python train.py --encoder_arch="mobilenet_v2" --model="image denoising autoencoder" --dataset="photos of arthropod specimens (BIOSCAN-5M)" --train_examples=48750 --image_size=48 --crop_scale_min=1 --horizontal_flip=true --color_jitter=0.2 --bottleneck="denoising" --downsampling_factor=8 --encoder_norm="batchnorm" --encoder_activation="relu" --encoder_depths=[4, 7, 4] --encoder_kernel_size=3 --encoder_stem="deep" --encoder_expansion=6 --encoder_widths=[32, 56, 96] --loss="mse" --latent_channels=32 --decoder_norm="groupnorm" --decoder_activation="silu" --decoder_weight_standardization=false --decoder_padding_mode="replicate" --decoder_widths=[64, 128, 128, 128] --decoder_blocks_per_level=2 --decoder_block="basic" --decoder_attention=false --decoder_upsampling="nearest_conv" --init="xavier_uniform" --residual_init="zero_last" --optimizer="soap" --beta2=0.999 --lr=0.0045 --beta1=0.95 --shampoo_beta=0.999 --eps=1e-08 --precondition_frequency=20 --max_precond_dim=512 --merge_dims=false --one_sided=false --adamw_lr_other_params=0.0014 --grad_clip=3.0 --steps=11700 --batch_size=128 --epochs=30.7 --lr_schedule="cosine" --final_lr_fraction=0.05 --warmup_steps=230 --weight_decay=0.1 --adamw_weight_decay_other_params=0.05
Rows from block 3 of the encoder of a small image denoising autoencoder, named by matrix and row number. Rows with one number belong to one channel. Each number is 128 + 32 x the weight over its row's rms, rounded and kept within 0 to 255. All counts start at 0. Numbers have three digits each. After the name is the row's rms in percent of the matrix's.
After each channel's rows are labels from the 100 images, of 14976, where the channel reaches its highest value: "colour at peak" is the nearest of a few named colours to the mean colour under the peak. Only what is clearly more common there than usual is listed. The data: photos of arthropod specimens (BIOSCAN-5M).
# convs0: expand pointwise conv (encoder.blocks.3.convs.0.weight, 192x32x1x1), inputs 0-31
# convs1: depthwise 3x3 conv (encoder.blocks.3.convs.1.weight, 192x1x3x3, trained with AdamW), a 3x3 kernel
# convs2: project pointwise conv (encoder.blocks.3.convs.2.weight, 32x192x1x1, transposed), outputs 0-31

convs0.12 087:149061161162104161117089206101121141178091106129094134105170074122097141109147119116144091137099
convs1.12 100:152138123156092118176186155
convs2.12 062:160114084167131141148138146132090108111160203091137146146158185151176166086125071132111095092113
colour at peak: white

convs0.38 096:108091078195079094143137141086129083118156126136121078126167166080161116129142106062149128123105
convs1.38 092:153208133114096107136146135
convs2.38 095:119138090204119179117099092174168112082106072168117129112093128130129077115088167123139119125091
colour at peak: pink

convs0.137 075:092159108130120122080132133146148166181093110202155105171141115106123121112188055127137159163113
convs1.137 130:127126081137098056136142103
convs2.137 072:092124065117134066104104093163135091125134077202135131172104109105128189143116152139156095119138
colour at peak: white

convs0.109 076:089121161143063149135094138101127161113137197124101084209150115144136123093122140158180126090150
convs1.109 085:119123128096103181121141195
convs2.109 054:092138194129098131126103132117183072153095111124104193148193119153158141152134100133140101109186
colour at peak: brown; black

convs0.36 067:127148113157197124112122136131080152100155140153184157195141098169091154150129076128080100167126
convs1.36 092:101087101093153093086102104
convs2.36 120:097173122167139155122120093121146089147179093195123141089149133076170134131157103154144049118133
colour at peak: white

convs0.129 097:172141115160087126158189110117157109131128140143139112135148123228175093157152102130175130088095
convs1.129 089:126177124127064109123081138
convs2.129 087:154132073117144154061111121091099169117067139139106110088116071123098075128074165096141143129129
colour at peak: black; brown

convs0.169 073:143177164153128145161061118117127096095162193163127133202113116105100170104118171149145150114105
convs1.169 126:103109101127052090139125139
convs2.169 095:130085141128153112103107062108104152151135086189132138208119140125160112095126118097157051132122
colour at peak: grey

convs0.117 086:157129101156104109074104135153196139072118117146119094104158103125098119047108151138149115084078
convs1.117 082:128096113159075116188117110
convs2.117 063:051130100112121083152142103153146094170113147128134110098115127140124190131158095134150085189194
colour at peak: white

convs0.94 100:117069083106153170130106129046089152179143116106125145166122186128161153115147069136135113130110
convs1.94 106:140087079161092083113130145
convs2.94 135:127104142170172143131134116178090092108138170092120104145130088145169148146112102135034095142074
colour at peak: white

convs0.156 102:094148121094209117080116152069172120075154146109121168138181144140157132111155130115145124073149
convs1.156 095:146113071174093136120169147
convs2.156 063:115151060153126159092186120192085171157149119119152180140148092096141102084127160093125142143111
colour at peak: brown; grey

convs0.42 140:094170142115128136179065059156150119154104135163129097142119121193184173110102098110134117099107
convs1.42 097:126115152078186124156094153
convs2.42 089:157136159097119126115090163130139119100129115156107156166099116189038119123186097172117126124072
colour at peak: grey

convs0.184 093:120129131147088175145135137139125138078095064183095083131128061125137131086116167098113064148107
convs1.184 095:128125149132063159143183147
convs2.184 094:128110072127144163121096105133169113176189166108093172158163168104179139141125060129122113161135
colour at peak: white

convs0.64 095:124197144123163093103152195107081158166141090119129134146190119098166151088139111140107096140082
convs1.64 085:148148198135084160128147140
convs2.64 081:135142105135108126122106140086184075069133171175150177102119132181129155123152124147146167173068
colour at peak: brown

convs0.172 107:120139110141115184107135185125123142122126102102137145135116104000083129108122158138112128156120
convs1.172 093:130144128144201072134117129
convs2.172 084:103125128116175136118157063105119114112180101164156152101136139225065102116117117105131138162113
colour at peak: black

convs0.34 105:194137078149083093107108115132116133136132184141103116076127155103184148118124129057159134183133
convs1.34 089:161163142177069140127156123
convs2.34 079:123106159113096189147101207139149103143189160102142137126154188104125073168121124152133090143118
colour at peak: white

convs0.178 084:138139206082104111133065203147112123107126145107115121053142147129152125109112153116180130158140
convs1.178 087:114163161146142162169186134
convs2.178 083:134114048150091148121101065144064108121092135111067179125123139121147162111115090145118107127170
colour at peak: brown; black

convs0.140 103:069175143178121113132115059143150134075148136106096102139105106123144132150075197132081104152118
convs1.140 104:120128110179139116176173169
convs2.140 082:115179137136152123087132164140111131141044125132150195123036095118148116101112134137142130154089
colour at peak: pink

convs0.112 091:081136143120125156121147166117136095152162144106120168107137097124213131097122132222097078119139
convs1.112 081:162148135149137143190182142
convs2.112 099:109121078163103091166102167110146110135081186144147119104109113082161106202133165184109107142126
colour at peak: brown

convs0.66 100:134198156146122103088180157133156108126146135099199115132132168141153094093104076179096100097122
convs1.66 083:113126137086185084088126109
convs2.66 114:145103181151133182137131150098185086122193121166113133130141204156129109113158184116127145160111
colour at peak: grey

convs0.70 090:107169195122146144187075093143109123142133130133150115173133114132067110143085126133110146071192
convs1.70 090:121105114117108193123180160
convs2.70 061:163116104128133085197151065096187153158111068133114151110167150178143126097132115129150124087101
colour at peak: black; brown

convs0.100 143:105137135127147145105101090162123089104197169161129120131143120096101129219105101129111155057117
convs1.100 091:121119125119221114127124136
convs2.100 096:148101110163156155074070170141131081113127195083112123122166168109175108123121126161089167103111
colour at peak: white

convs0.57 102:142130082087086165091122098177178123068111142113130103149120119069165172125136104140120171171089
convs1.57 104:157214122118144108121120117
convs2.57 076:155135152136153142170137079100192111149199171074126109115117145116176130131093136117181137128070
colour at peak: brown; black

convs0.161 115:107111141132154133075166108162117139159205107153083117164088160108104111196131149133075130085115
convs1.161 095:129114126203076130126154125
convs2.161 064:136140117165136116148141093132107129132020121154079082109078082141142105107109117114115125064106
colour at peak: black; brown

convs0.164 107:140151123177110146106127157134097101143146159117203145126166053098148123071107143163179126092096
convs1.164 090:163150110194097111121156156
convs2.164 069:173114163139116056129124120194127158126126079144184174119111056106145118123161105164140104138108
colour at peak: grey

convs0.126 091:035157141112151118102102097153187136166157137113142107114132154127139148197134072122090122107093
convs1.126 121:135150106135142091122123047
convs2.126 083:139086104146124065107120099098095155139197128148049103137169131097144180121122163129113124151171
colour at peak: white

convs0.73 116:162153120117070143153116060124149144158125184121091208097148112189151115091130165113121113123132
convs1.73 080:072174128182108110134119115
convs2.73 064:158108177089119132115163124084174142122109121165138131137149116168045112123165085111133062176137
colour at peak: brown; grey

convs0.16 081:116075138101124147153135136111109155088217179173095108113104107112150083129126073091110105149091
convs1.16 117:136133141140134220131137143
convs2.16 085:138092188099119127118193140109182132124117158162120133195163119092164159120143167130179086094125
colour at peak: white