config = dict(
    model='image denoising autoencoder',
    dataset='photos of arthropod specimens (BIOSCAN-5M)',
    train_examples=48750,
    image_size=48,
    crop_scale_min=1,
    horizontal_flip=True,
    color_jitter=0.2,
    bottleneck='denoising',
    downsampling_factor=8,
    encoder_arch='mobilenet_v2',
    encoder_norm='batchnorm',
    encoder_activation='relu',
    encoder_depths=[4, 7, 4],
    encoder_kernel_size=3,
    encoder_stem='deep',
    encoder_expansion=6,
    encoder_widths=[32, 56, 96],
    loss='mse',
    latent_channels=32,
    decoder_norm='groupnorm',
    decoder_activation='silu',
    decoder_weight_standardization=False,
    decoder_padding_mode='replicate',
    decoder_widths=[64, 128, 128, 128],
    decoder_blocks_per_level=2,
    decoder_block='basic',
    decoder_attention=False,
    decoder_upsampling='nearest_conv',
    init='xavier_uniform',
    residual_init='zero_last',
    optimizer='soap',
    beta2=0.999,
    lr=0.0045,
    beta1=0.95,
    shampoo_beta=0.999,
    eps=1e-08,
    precondition_frequency=20,
    max_precond_dim=512,
    merge_dims=False,
    one_sided=False,
    adamw_lr_other_params=0.0014,
    grad_clip=3.0,
    steps=11700,
    batch_size=128,
    epochs=30.7,
    lr_schedule='cosine',
    final_lr_fraction=0.05,
    warmup_steps=230,
    weight_decay=0.1,
    adamw_weight_decay_other_params=0.05,
)
Rows from block 9 of the encoder, named by matrix and row number. Rows with one number belong to one channel. Each number is 500 + 50 x the weight over its row's rms, rounded and kept within 0 to 999. All counts start at 0. Numbers have three digits each. After the name is the row's rms in percent of the matrix's.
# convs0: expand pointwise conv (encoder.blocks.9.convs.0.weight, 336x56x1x1), inputs 0-55
# convs1: depthwise 3x3 conv (encoder.blocks.9.convs.1.weight, 336x1x3x3, trained with AdamW), a 3x3 kernel
# convs2: project pointwise conv (encoder.blocks.9.convs.2.weight, 56x336x1x1, transposed), outputs 0-55
convs0.154 090:512433503543446453505538487443519488559546448464499512530435455585488536401557528486519528553402435560539502531495411580521493463629469420497469521524388499476544452485
convs1.154 090:514487448619495435519523496
convs2.154 092:555516467482535490420505389490489471456511568528517448552469559537453485556531539575533444492471504521436599595523553345515534529564522499401533521457521497471444528521
convs0.155 098:556431466525475568471536502568438349468509508522529538542456525474534509489436547562552452526518446567574560459441562465555502545451544432525539459410572557548468527507
convs1.155 091:521480480636456496502472494
convs2.155 079:492565409556454460466517451410465466490484525423512441519484519490508444474471638454507484523442494548487550540464578572599494499506638566520461549467455494539545532481
convs0.156 122:478461549483572593500489525410417587456582485522473534526520425500503587574493527486425515583564542493517528457454436523468451572463582480592511592520463501512502536503
convs1.156 093:477482518471415489570589483
convs2.156 076:469482537550466538501445497492518504593451389449495540510551473428549519587467531471461563542552474507524456417588483482583524550469475459426486459427586382460522458511
convs0.157 090:484527424510485472453460511490471438491509517528529531463428530453505520601542593408526536613523470395409462499496559416539476486459475428519416393488483453473481472480
convs1.157 082:477481488405577538443517541
convs2.157 085:504440518451412568564410520442461557561462464477513534564452513435592491463471380538478516482394496545518605429474499576520470472478498503534556439562468466495528488509
convs0.158 134:483534555458474479499484540467548472416545419550550532519473436452540469442522520469471430387413512546414584523529524528480589473408468578480551506422508533472553541563
convs1.158 113:493505516632496552468530502
convs2.158 098:487434457530576534516558472461481476486531523610443491466443617501449539549499514596499524513458487442547507470482478532424543416564492533545371535516418495447572540496
convs0.159 110:496498436578438532598517514576507471392578482548529517446463470445527493438460565400537436441474423494475458559449439557499523501618494494518530487460523515452506442555
convs1.159 102:483511521485559623508456473
convs2.159 099:483519488495605482447567489504505435420570418539568534555545501546513525507456422499432533443421466461545547517471433460470552542521488509524418481563410530476534392428
convs0.160 117:464349492502528447508505430505449527543509449512544484511444513479496408509585536466459503610501526520555466475531443594407430528522505508467540485500464491516622588498
convs1.160 108:487641495510459517486498493
convs2.160 089:481461563436507477546418499553483475538478500459509492498521598498380500529485521513472544498378503528454389513482440544416543533453547573617527537532520478535590476528
convs0.161 096:436483509603514516488501439395448517567533467544554554434445493491428581658499472468523481448553529553503512578523524452489476449494595481460476516498576502546527497446
convs1.161 088:519475546429479545414456551
convs2.161 091:542517442532461542487497418498520451445465433547481599484513582527561508435580514562503514537568587534522474410453456613477539484478577531528515499419435483458535413500
convs0.162 103:431476462508436454549504455502409524474487504518478474426557505492414506454551496484501483493404570436424482439413554459499498468506493557503467514437619370537460565542
convs1.162 123:461483508535456389525519435
convs2.162 088:432550560464494490533569425504543533449598440549582549513541509484440497455425552430433473511418492504531482449576552520533536507484532495543497478443498630478419423468
convs0.163 102:457496385452472531551564486522436455515471476477530461537435482467476575509506501547458574559457548387472440482573553550468505557437411484481450479605491453504496498605
convs1.163 087:485578462555469485426448451
convs2.163 147:524450501434475544533542564481511630470508454516476506604412502549514520540541590561416493480490542517453464486451445597510531511573597553494497520578446481539515429541
convs0.164 131:524554497465483514496581525458452461451420488442497499435489483591458505437506441611612561533540403509407435542525403496592464473541497495474511524545477543536531486459
convs1.164 082:492503479484647502488501490
convs2.164 124:457482430547544433515453450514485429461422571501483485592515530523535540577505497427356450490492398557505597571472566520546457494516515532513456495474470546549459472444
convs0.165 077:525503435514434425423496397550424470455505488475476538478491453608463496580450452515514509533498463445464362530545461580523464539507389503538544491429453490493519443497
convs1.165 099:511440509460403426476462496
convs2.165 129:566555458527502529492547445450523417381470493474450440565481470565467489453489465479455485481525508459432619476446505449453567478345567512461504542536459512445497508453
convs0.166 096:519516399495557493502481537526541567483509515469459449414483503379402466465477451489550429556511415521529464530596528429445531512405523478435469585486530554474448524553
convs1.166 088:484512506556556539509381506
convs2.166 102:491458426520493500462487429442519520447515524450482484494511563582514461573450646463532505552502512447576456497594481452509443484349587439510510479530578496493519513499
convs0.167 084:572450523589516432480482517591569501501568512500574457509508382433440459548542489473496453526617460530498483532547537566472521504466474511513428484356529515448548495498
convs1.167 095:528559526533477496462399435
convs2.167 077:486566432439453428538514556587495535509484486563497574524494466464467515422525521444470457514455410502543515470576571522454583517446486521517614455516440478525498570627
convs0.168 138:508484508578557549472535395437468577421509492482506526547581523658409519511467524547500484451479511506492428536455465518505431532563541400492553502543505416457514495468
convs1.168 129:502494542506635494483461527
convs2.168 187:451559487442453460503468658532442535446508538497505486405434549416523467523446486434540488522508535542428557594462521507471468467554561433537400478455485448471516478467
convs0.169 112:492515544474524427493432431459500561514460459475434472498571480491507518491607433564480438473516507485469399480519495495525567390502338462497491563542450465486433513564
convs1.169 093:494496507506622523558477557
convs2.169 136:504485543534507559503540618527503483518457452494464483535497495546455475554587540403487550485476497479545560510502488483559552647464381462460514562482579446505572561567