From a checkpoint of a small image denoising autoencoder.
Model: 3.13M parameters, 48-pixel images, encoder arch mobilenet_v2, encoder norm batchnorm, encoder activation relu, encoder depths [4, 7, 4], encoder widths [32, 56, 96], decoder norm groupnorm, decoder activation silu, decoder widths [64, 128, 128, 128].
Data: 48750 training examples, 30.7 epochs.
Rows from block 5 of the encoder of a small image denoising autoencoder, named by matrix and row number. Rows with one number belong to one channel. Each number is 128 + 24 x the weight over its row's rms, rounded and kept within 0 to 255. All counts start at 0.
After each channel's rows are labels from the 100 images, of 14976, where the channel reaches its highest value: "top examples" is what is common among them. Only what is clearly more common there than usual is listed. The data: photos of arthropod specimens (BIOSCAN-5M). In brackets: how many of the 100, against the usual share in percent.
# convs0: expand pointwise conv (encoder.blocks.5.convs.0.weight, 336x56x1x1), inputs 28-55
# convs2: project pointwise conv (encoder.blocks.5.convs.2.weight, 56x336x1x1, transposed), outputs 28-55

convs0.297 [ 99 101 126  83 166 155  99  92 131 114 144 144 111 124 145 175 116 155 167 128 136 110 124 188 130 127 129 121]
convs2.297 [151 151 105 172 138 131 158  87 117 116 131 121 139 150 167 103 129 167 142  94 145 169 163 135 129 164 119 130]
top examples: order Hemiptera (40 vs 11.3)

convs0.18 [143 136 125 100 133 105 157 145  95 176 102 135 157 142 157 125 104 106 102  95 119 134  58 153 116 155 117 134]
convs2.18 [142  99 152 148 141 171 163 147  81 166 147 145 126 119  98 110  73 141 116 131 115 124 133 138 117 150 132 116]
top examples: order Hymenoptera (41 vs 20.5)

convs0.261 [149 100 103 103 130 154 140  79 152 138 148 157  96 129 141 118 121 157  94 111 104 142 164 158 107 121 159 136]
convs2.261 [114  76 102 152 116  90 129 164 124 191 136 106 124 125 117 128 134 138 142 158 129 136 123  77 147 133 130 121]
top examples: order Hymenoptera (42 vs 20.5)

convs0.278 [158 141 149 117 132 120 134 129 111 117 135  81 135  99 115 149 135 102 125 121 103 125 137 117 156 127 117 137]
convs2.278 [150 122 129 130 170 123 128 150 150 118 141 110 122  99 164 124 155 126  92 157 161 139 179 121 142 106 110 124]
top examples: order Lepidoptera (32 vs 7.3)

convs0.55 [ 86 136 115 140  93 163 159 100 142 184 129 136 150 149 137 173 108 107 127 174 125 144 154 140  96 123 144 144]
convs2.55 [107 127 103 108 109 138 145  92 103 105 135  99 128 128 130  84 180 124 202 130 108 104  93 139  70 123  99  94]
top examples: order Hymenoptera (42 vs 20.5)

convs0.196 [126 145  95 121 138 149 125  97  86 125  98 121 136 124 144 151 116 123  98 128 177 113 139 115 108  96 129  96]
convs2.196 [167 140 129 145 149 126 102 133 114 135 115 139 125 120 125 144  95 142  90 155  98 120 137 147 153 150 106 127]
top examples: order Hymenoptera (49 vs 20.5)

convs0.291 [120  93 143  98 150  94 107 103  95 115 119 134 101 102 162 157 131 133 162 113 137 166 110  89 137 133 124 110]
convs2.291 [116 113 125 106 145 169 113  82 131 138 132  96 143 135 127 196 143 175 141 117 105 144 134 102 174 146 118 105]
top examples: order Coleoptera (49 vs 16.8)

convs0.131 [ 92 126 124 134 142 143 131 110  99 148 131 118  77 127 147 137 139 144  94 140  92 103 121  93 107 124 123 126]
convs2.131 [ 63 151 126 142 137 146 151 157 123  96 122 106 151 146 145  94 138 135 118 144 137 148 136 134 114  79 122 113]
top examples: order Coleoptera (36 vs 16.8)

convs0.225 [ 91 128 149 152 118 121 119 120  84  95 145 145  93 111 126 140 120 146 147 117 116 109 121  87  89 130 129 165]
convs2.225 [111 142 152 109 155 133 140 151 114 104 110 131 163 135 139 104 135  83  86  98 148 136 125 118 157 102 129 113]
top examples: order Coleoptera (38 vs 16.8)

convs0.235 [116 134 136 177 126  88 104 131 120  98 110 132 145  97 112  97 120 133  93 113 139 126 109 145 140  93 151 135]
convs2.235 [151 149 126 138 135  62 131 155 142 144  99 124 142 126 147 110 122 131 156 129  90 167 106 132  99 111 167 119]
top examples: order Hymenoptera (44 vs 20.5)

convs0.27 [142 141 139 139 145 147 160 118 156 155 179 136 153 116 143 148 123 165  83 122 118 107 148 100 112 135 135  99]
convs2.27 [112 122  97 154 110 105 108 128 159 150 153 103 127 128 127  81 120  88 102 120 151 123 102 105 114 102 160 147]
top examples: order Hymenoptera (55 vs 20.5)

convs0.48 [138 126 150 198 118  91 161 104  97 111 135  94 132 141 138 148 142 117 137  89  98 121 141 135 136 103 167 114]
convs2.48 [162 151 155 127 145 120  78 149 191 147 140 114  83 140 134  96 139 119 170 159 137 110 111 148 143 133 155 159]
top examples: order Hymenoptera (41 vs 20.5)

convs0.178 [ 74 133  66 181 100 133 106 131 125 106 129 126 138 136 132 142 131 127 155 139 122 121 117 141 100 164 146 113]
convs2.178 [157  99 118 130 118 120 104  72  93 102 122 125 101 137 159 117 131 147 159 150 160  99 144 112 129 158  86 143]
top examples: order Hymenoptera (51 vs 20.5)

convs0.300 [166 133 122 144 121 178 137 124  93 122 152 133 171 178 102 119 130 142 119 150 103 134 159  92  97  90 125 168]
convs2.300 [178 141 144 128 130 165 123 161 133  81 126 118 145 135 128 132 151 107 173 143 125 154 123 183  94 144 120 153]
top examples: order Hymenoptera (51 vs 20.5)

convs0.251 [113  99  79  89 141 145 130 160 117 137 116  94 110 168 131 140 130 132 126 137 156 162 143  67  93 129 143 114]
convs2.251 [109 109 193 126 112  98 138 139 158 101 110 106 135  81 134 148 140  98 122 120 126 114 101 150  85 133  98 126]
top examples: order Coleoptera (40 vs 16.8)

convs0.115 [144 151 126 169 149  90 156 160  91 142 147 146 135 150 120 144 109 127 156  69 142 157 106 140 104 147 168 109]
convs2.115 [155 128 135  81 179 110 117  93 120 128 154  96 111 160 128 174 115  94 130 158  88 125 106 111 165 150 162 111]
top examples: order Hymenoptera (45 vs 20.5)

convs0.44 [ 96 155 128 117  99 119 117 121 131  94 112 116 146  91 153 136 134 126  65 183 101 163 141 177 102 128 150 146]
convs2.44 [151 132  72 156 169 130 175 103 128 140 151 137 151 125 137 175  83 115  89 117 132  94 134 105 124 119 145 115]
top examples: order Hymenoptera (45 vs 20.5)

convs0.31 [141 110  75 132 138 151 113 112 143 109 124 129 113 108 132 120 116 155 124 135 113  99 137 185 166 144 129 117]
convs2.31 [115 145 114 181  99 100 178 124 108 180 140 119 117 139 141 107 112 186 173 119 101 144 123 114 142 148 138 125]
top examples: order Hemiptera (43 vs 11.3); order Coleoptera (40 vs 16.8)

convs0.125 [162 163 105  81 122 182 128 139 100 139 137 109 108  99 130 109 136 126 148 156 109 143 134  82 165 141 124 137]
convs2.125 [143 138 137 126 121 138 157 134 108 151 170  90 131 131 141 104 112 187 105 170 143 114 108 149 116 137 134 122]
top examples: order Hymenoptera (44 vs 20.5)

convs0.230 [187 130 108  76 138 103 156 130 125 128 129 136  62 103 141 123 136 125 158 124 165 137 149 124 144 126 138  96]
convs2.230 [135 133 109 166 144 135 120 177 147 131 146 155 103  95 162 148 124 132 132 155  98 148 140 110 127 127 128 114]
top examples: order Coleoptera (38 vs 16.8)

convs0.189 [127 132  67 135 105 156 141 146 114 107 143 117 118 143 108 136 112 116 137 109  95 136  93 145 143 113 135 105]
convs2.189 [ 89 143 114 156 156 125 157 145 126 146 139 111 104 100 111 167 133 126 133 146 142 139 163 103 156 107 142 176]
top examples: order Hymenoptera (45 vs 20.5)

convs0.204 [184  96 159 166 153 130 158  92 129 130 121 112 117 128 172 111  97 148 115 111  76 122 140 140  95 126 118 123]
convs2.204 [122 109 181 111  96 105  93 125  98 108 119 117 121 114 138 139 103 115 119 105 145 108 145 132 100 104 136 137]
top examples: order Coleoptera (43 vs 16.8)

convs0.7 [175 131 122 117 107 129 137 116 143 118 112 142 141 141 151 111 157 132 112 171 136 128 150 190 145 159  76  61]
convs2.7 [131 139  92 125 162 103 108 155 138  80 150 129  84 135 113 136 109 125 124 115 120 121 141 160 144 154 162 138]
top examples: order Coleoptera (36 vs 16.8)