config.toml
crop_scale_min = 1
color_jitter = 0.2
decoder_norm = "groupnorm"
decoder_blocks_per_level = 2
decoder_block = "basic"
beta2 = 0.999
beta1 = 0.95
shampoo_beta = 0.999
precondition_frequency = 20
merge_dims = false
batch_size = 128
warmup_steps = 230
adamw_weight_decay_other_params = 0.05
Rows from block 2 of the decoder, named by matrix and row number. Rows with one number belong to one channel. Each number is 128 + 32 x the weight over its row's rms, rounded and kept within 0 to 255. All counts start at 0. After the name is the row's rms in percent of the matrix's.
# convs0: first 3x3 conv (decoder.decb.0.0.convs.0.weight, 128x128x3x3), inputs 96-111, a 3x3 kernel for each
# convs1: second 3x3 conv (decoder.decb.0.0.convs.1.weight, 128x128x3x3, transposed), outputs 96-111, a 3x3 kernel for each
convs0.78 092 [121  89 143 124 169 110 106 163 135 160 118 167 127 127 127  79 112 117 170 116 134  88 143 126 206 148 117  80 133 108 106  81 148 161 107 212  95  79 133 116 131 115 171 141 143 100 141 114  96 117 139 133  96 177 153 119 100  61 201 135  64 168 100 177 172  98  94  58  89 118 166  81 114 142 130 153 125 159 149 108 183 159  94 187 139 168  80 129 182 140 163 145 135  27 157 190  57 188 157 117 135 149 153 143 165  87 168 147 163 113 164 111 118  92 113 101 139 127 128 156 112 115 121 143 154 108 134 181 168  49 120 119 128 178  88  99 145 157 197 117 188  92 120 134]
convs1.78 077 [113 108 122 123 137 187 100 156  57 127 153 130 149 158 164  48 137 155 158 163 121 135 136 151  91 149 127 105 129 137 144 107 109 157 135  88 125 109 101 169 115  69 129 162 168 121 121 148 149 151 205  91 143 123 152 143 176 162 104 143 161 143 132 194  96 147 153 108  81 209 125  99  53 127 101 144 115 128 144 105 137 138 118  89 197 124 196 118 135 106 129 124  85  96  69 187 127 157 125 103 134 146 103 104 162 139 134 166 153 137 167 140 165 130 145 107 120 155 102 161 107 129 121 138 148  87 130 176 111 181 120 139 104 136 150  69 198 114  78  91 127 135 153 149]
convs0.79 085 [169 141 173 160 117 205 136 126  57  81 140 121 142  82 154 141  98 167 168 145  76 182 147 153 155 159 135 145 142 185  85 140  87 119 118 152 183 136 112 121 125 108 193 161 179  96  85  56 126  89 113 122 125 138 113 122 138 111 124  84  75  96 104 115 110  50 131 111  81 128  89  93  66 102 106 107 124 103  85 153  90  81 151 106  99  81 133  84 150 172  96  67 135 121 141 174 158 110 116 123  97  92 117 149 105  55 129 105  76 134 120 158 122 155 113 135 138 137 103 132 157 104 162 157 158  75  64  92 132 117 126  77 188 110 108 101 139 182 162 139 135 130 154 147]
convs1.79 081 [185  87  68 112 109  99 111 153 146  61 123 136 121 143 122 108 127 188 106  77 183 146  64 126 217  72 156 119 181 140 140 122 163 129  96 164 171 121  67  90 170 120 129 153 110  91 132 142 163 114 168 160 168 107 111  85 134 172 102 117  39 213 137 165 114 134 126 164 118 164 122 149 101 145 166 156 164 144 131 228 138  99 175  95 165 124 170 101 184 170 170 128 160 106 111 158 161 104 170 144 127 105 118 157 101  89 193 118 141 111  98  79 131 146 201  92 153  84 115  86  87 120 127 150 144 119 144 111  86 138 193 122 176 111 150 120 101  78 119 137  94 127  78 135]
convs0.80 099 [139 185  90 143  98 113 146 135 144 137 117 106 106 142 128 145 107 113 128 169 109 116 116 147 134 170 139 132 175  60 128  97 143 142 159 164 128 134 144 128 112  68 134 120 170 151 129 110 126 172 165 113 108  94 130 141 196 110 174  84 155 132 107  98 111 200 171 141  84 195  91 161 134 128 127 110 128 140 123 139 131 121 101 161 170  82 101 126 113 133 138 155 170 108 135 131 108 111  69 139 130 122  93 141 117 123 116 128 123 115 164  82 146 164 102  89 118 160 111 154 154 131  95 139 187 140 118 183 158 173 133 150 176 144 104 101 184  81 103 145 158  74 139 147]
convs1.80 103 [115  84  79 204  96 119 108 114 101 148 166 146 150 101 142 127 134 123 149 138 124 118  63 173 139 117  82 113 156 155  87 102 121 167  97 134 102 101 124 162 182  77 127  86 185 146 104  79 152 175 190 159 111 101 211 159  70  96  35 154 116 153 151 110 222 178  46  71  86 124 202 174 143 102  95 120 135 174 113 129  72 118  90 104 146 167 151  70 107 117 135 146 153 135 105  64 119 163 158 126  98 142 173 134 156 101 166 124 111 146 172 107 140 174  97 122 115 144  65 137 157 107  70 143 187  87 117 143 122 155 125  80 142  97 145  93 162 182 116 114 136 131 120 115]
convs0.81 103 [164 114 119 159 134 184  94 114 103 103 145 145 122 104 123 145 158 172  89 151 156 101 120 141 118 107 166 143 104  76 117 183 138 146 136 116 137 111  93 116 125 118 133 116 106 189  99 142 113 126 113 155  75  88 141 164  94 170 123 144 122 135 130 133 111 115 155  35 118 117 130  52 123 138 120 148 113  89 121 122 111 104  93 163 114 172 139 110 113 120 112 162  86 126 145 152  66  90 175 140 131  86 176 113 119 129 160  97 135 101 136 132 136 103 127  94 129 127  92 120 118  73 121 122 133 117 114 109 100 124 135  96 119 161 145 112 158 153  94  74 126 149 132 161]
convs1.81 121 [149 146 166  67  74  56 152  85 154 116 143 132  61 112 137 111 132 161 154 126 123 102 178 144 150 108 159 120 126 125  87 100 123 161 176 107 156 125 121 110 136 145 119 123 135 165 166 151  74  99 123 129 143 134 101 121 140 140 130 106 166 128  85 102 147  87 193 255 150 138 177 127 145 116 133  95 109 156 139 141 130 133 152 157 108  86  90 109 130 182 107 135 109 120  95 149 112  64 132 139 118 114 131 130 164 104 116 134 112 102 142 148 140 114 111 115 115 138  95  97 149 207 175 145 129 160 145 104 116 173 151 143 148 136 120 126 132 143 137 124 113 107 146 116]
convs0.82 089 [135  80 113 150 128 199 137  96 171  89 135 170 101 138 131 118 151 141 141 143 108 137 128 163 124 121  95 152 168  75 143  66  79  99  76 136 140 116  99 143 132 141 124 121 125 140  91 168 104 103  92 131 107  99 100 112 159 117  81 137 116 152 139 153 102  93 122  85 155  92  77  89 162 106 174 157 111 170 108 127 131 187 158  92 142 136 158 100 142 109 185 172 198 101 113 137 122 102 131  93 142 133 142 141  84  87 112 145 136 145 117 141 118 154 167 129 171 143 129 160  66 165 157 206 156 152 133 123 134 106 107 190 164 145 148 132  88 139 121 133 105 123 174  95]
convs1.82 072 [ 56  87 149 117 118 116 142 138 130 164  78  67 134 139 202 115 134 189 154 122  90 132 148 122 105 136 110 120 112 129 125 156 159 135  73 147 141 115 126  99 115 136 149 109 129 124 110 102 201 151 137 123 142 135 160 138  79 130 159  99 142 119 149 164 137 161  75 104 117 154 164 102 142 134 129  83 161 115 124 133  49 104 158 120 105 117 160 212  81 106 158 117 122  86 102 133  97  68 109 157 104 140  97 104 142 156 169 116  91 120 145 102 126 106 129  93 133 128  63  92 153 138 165 133 128 144  78 113 124 121 130 162 139 127 145 143 145 111 132  98 147 159 173 148]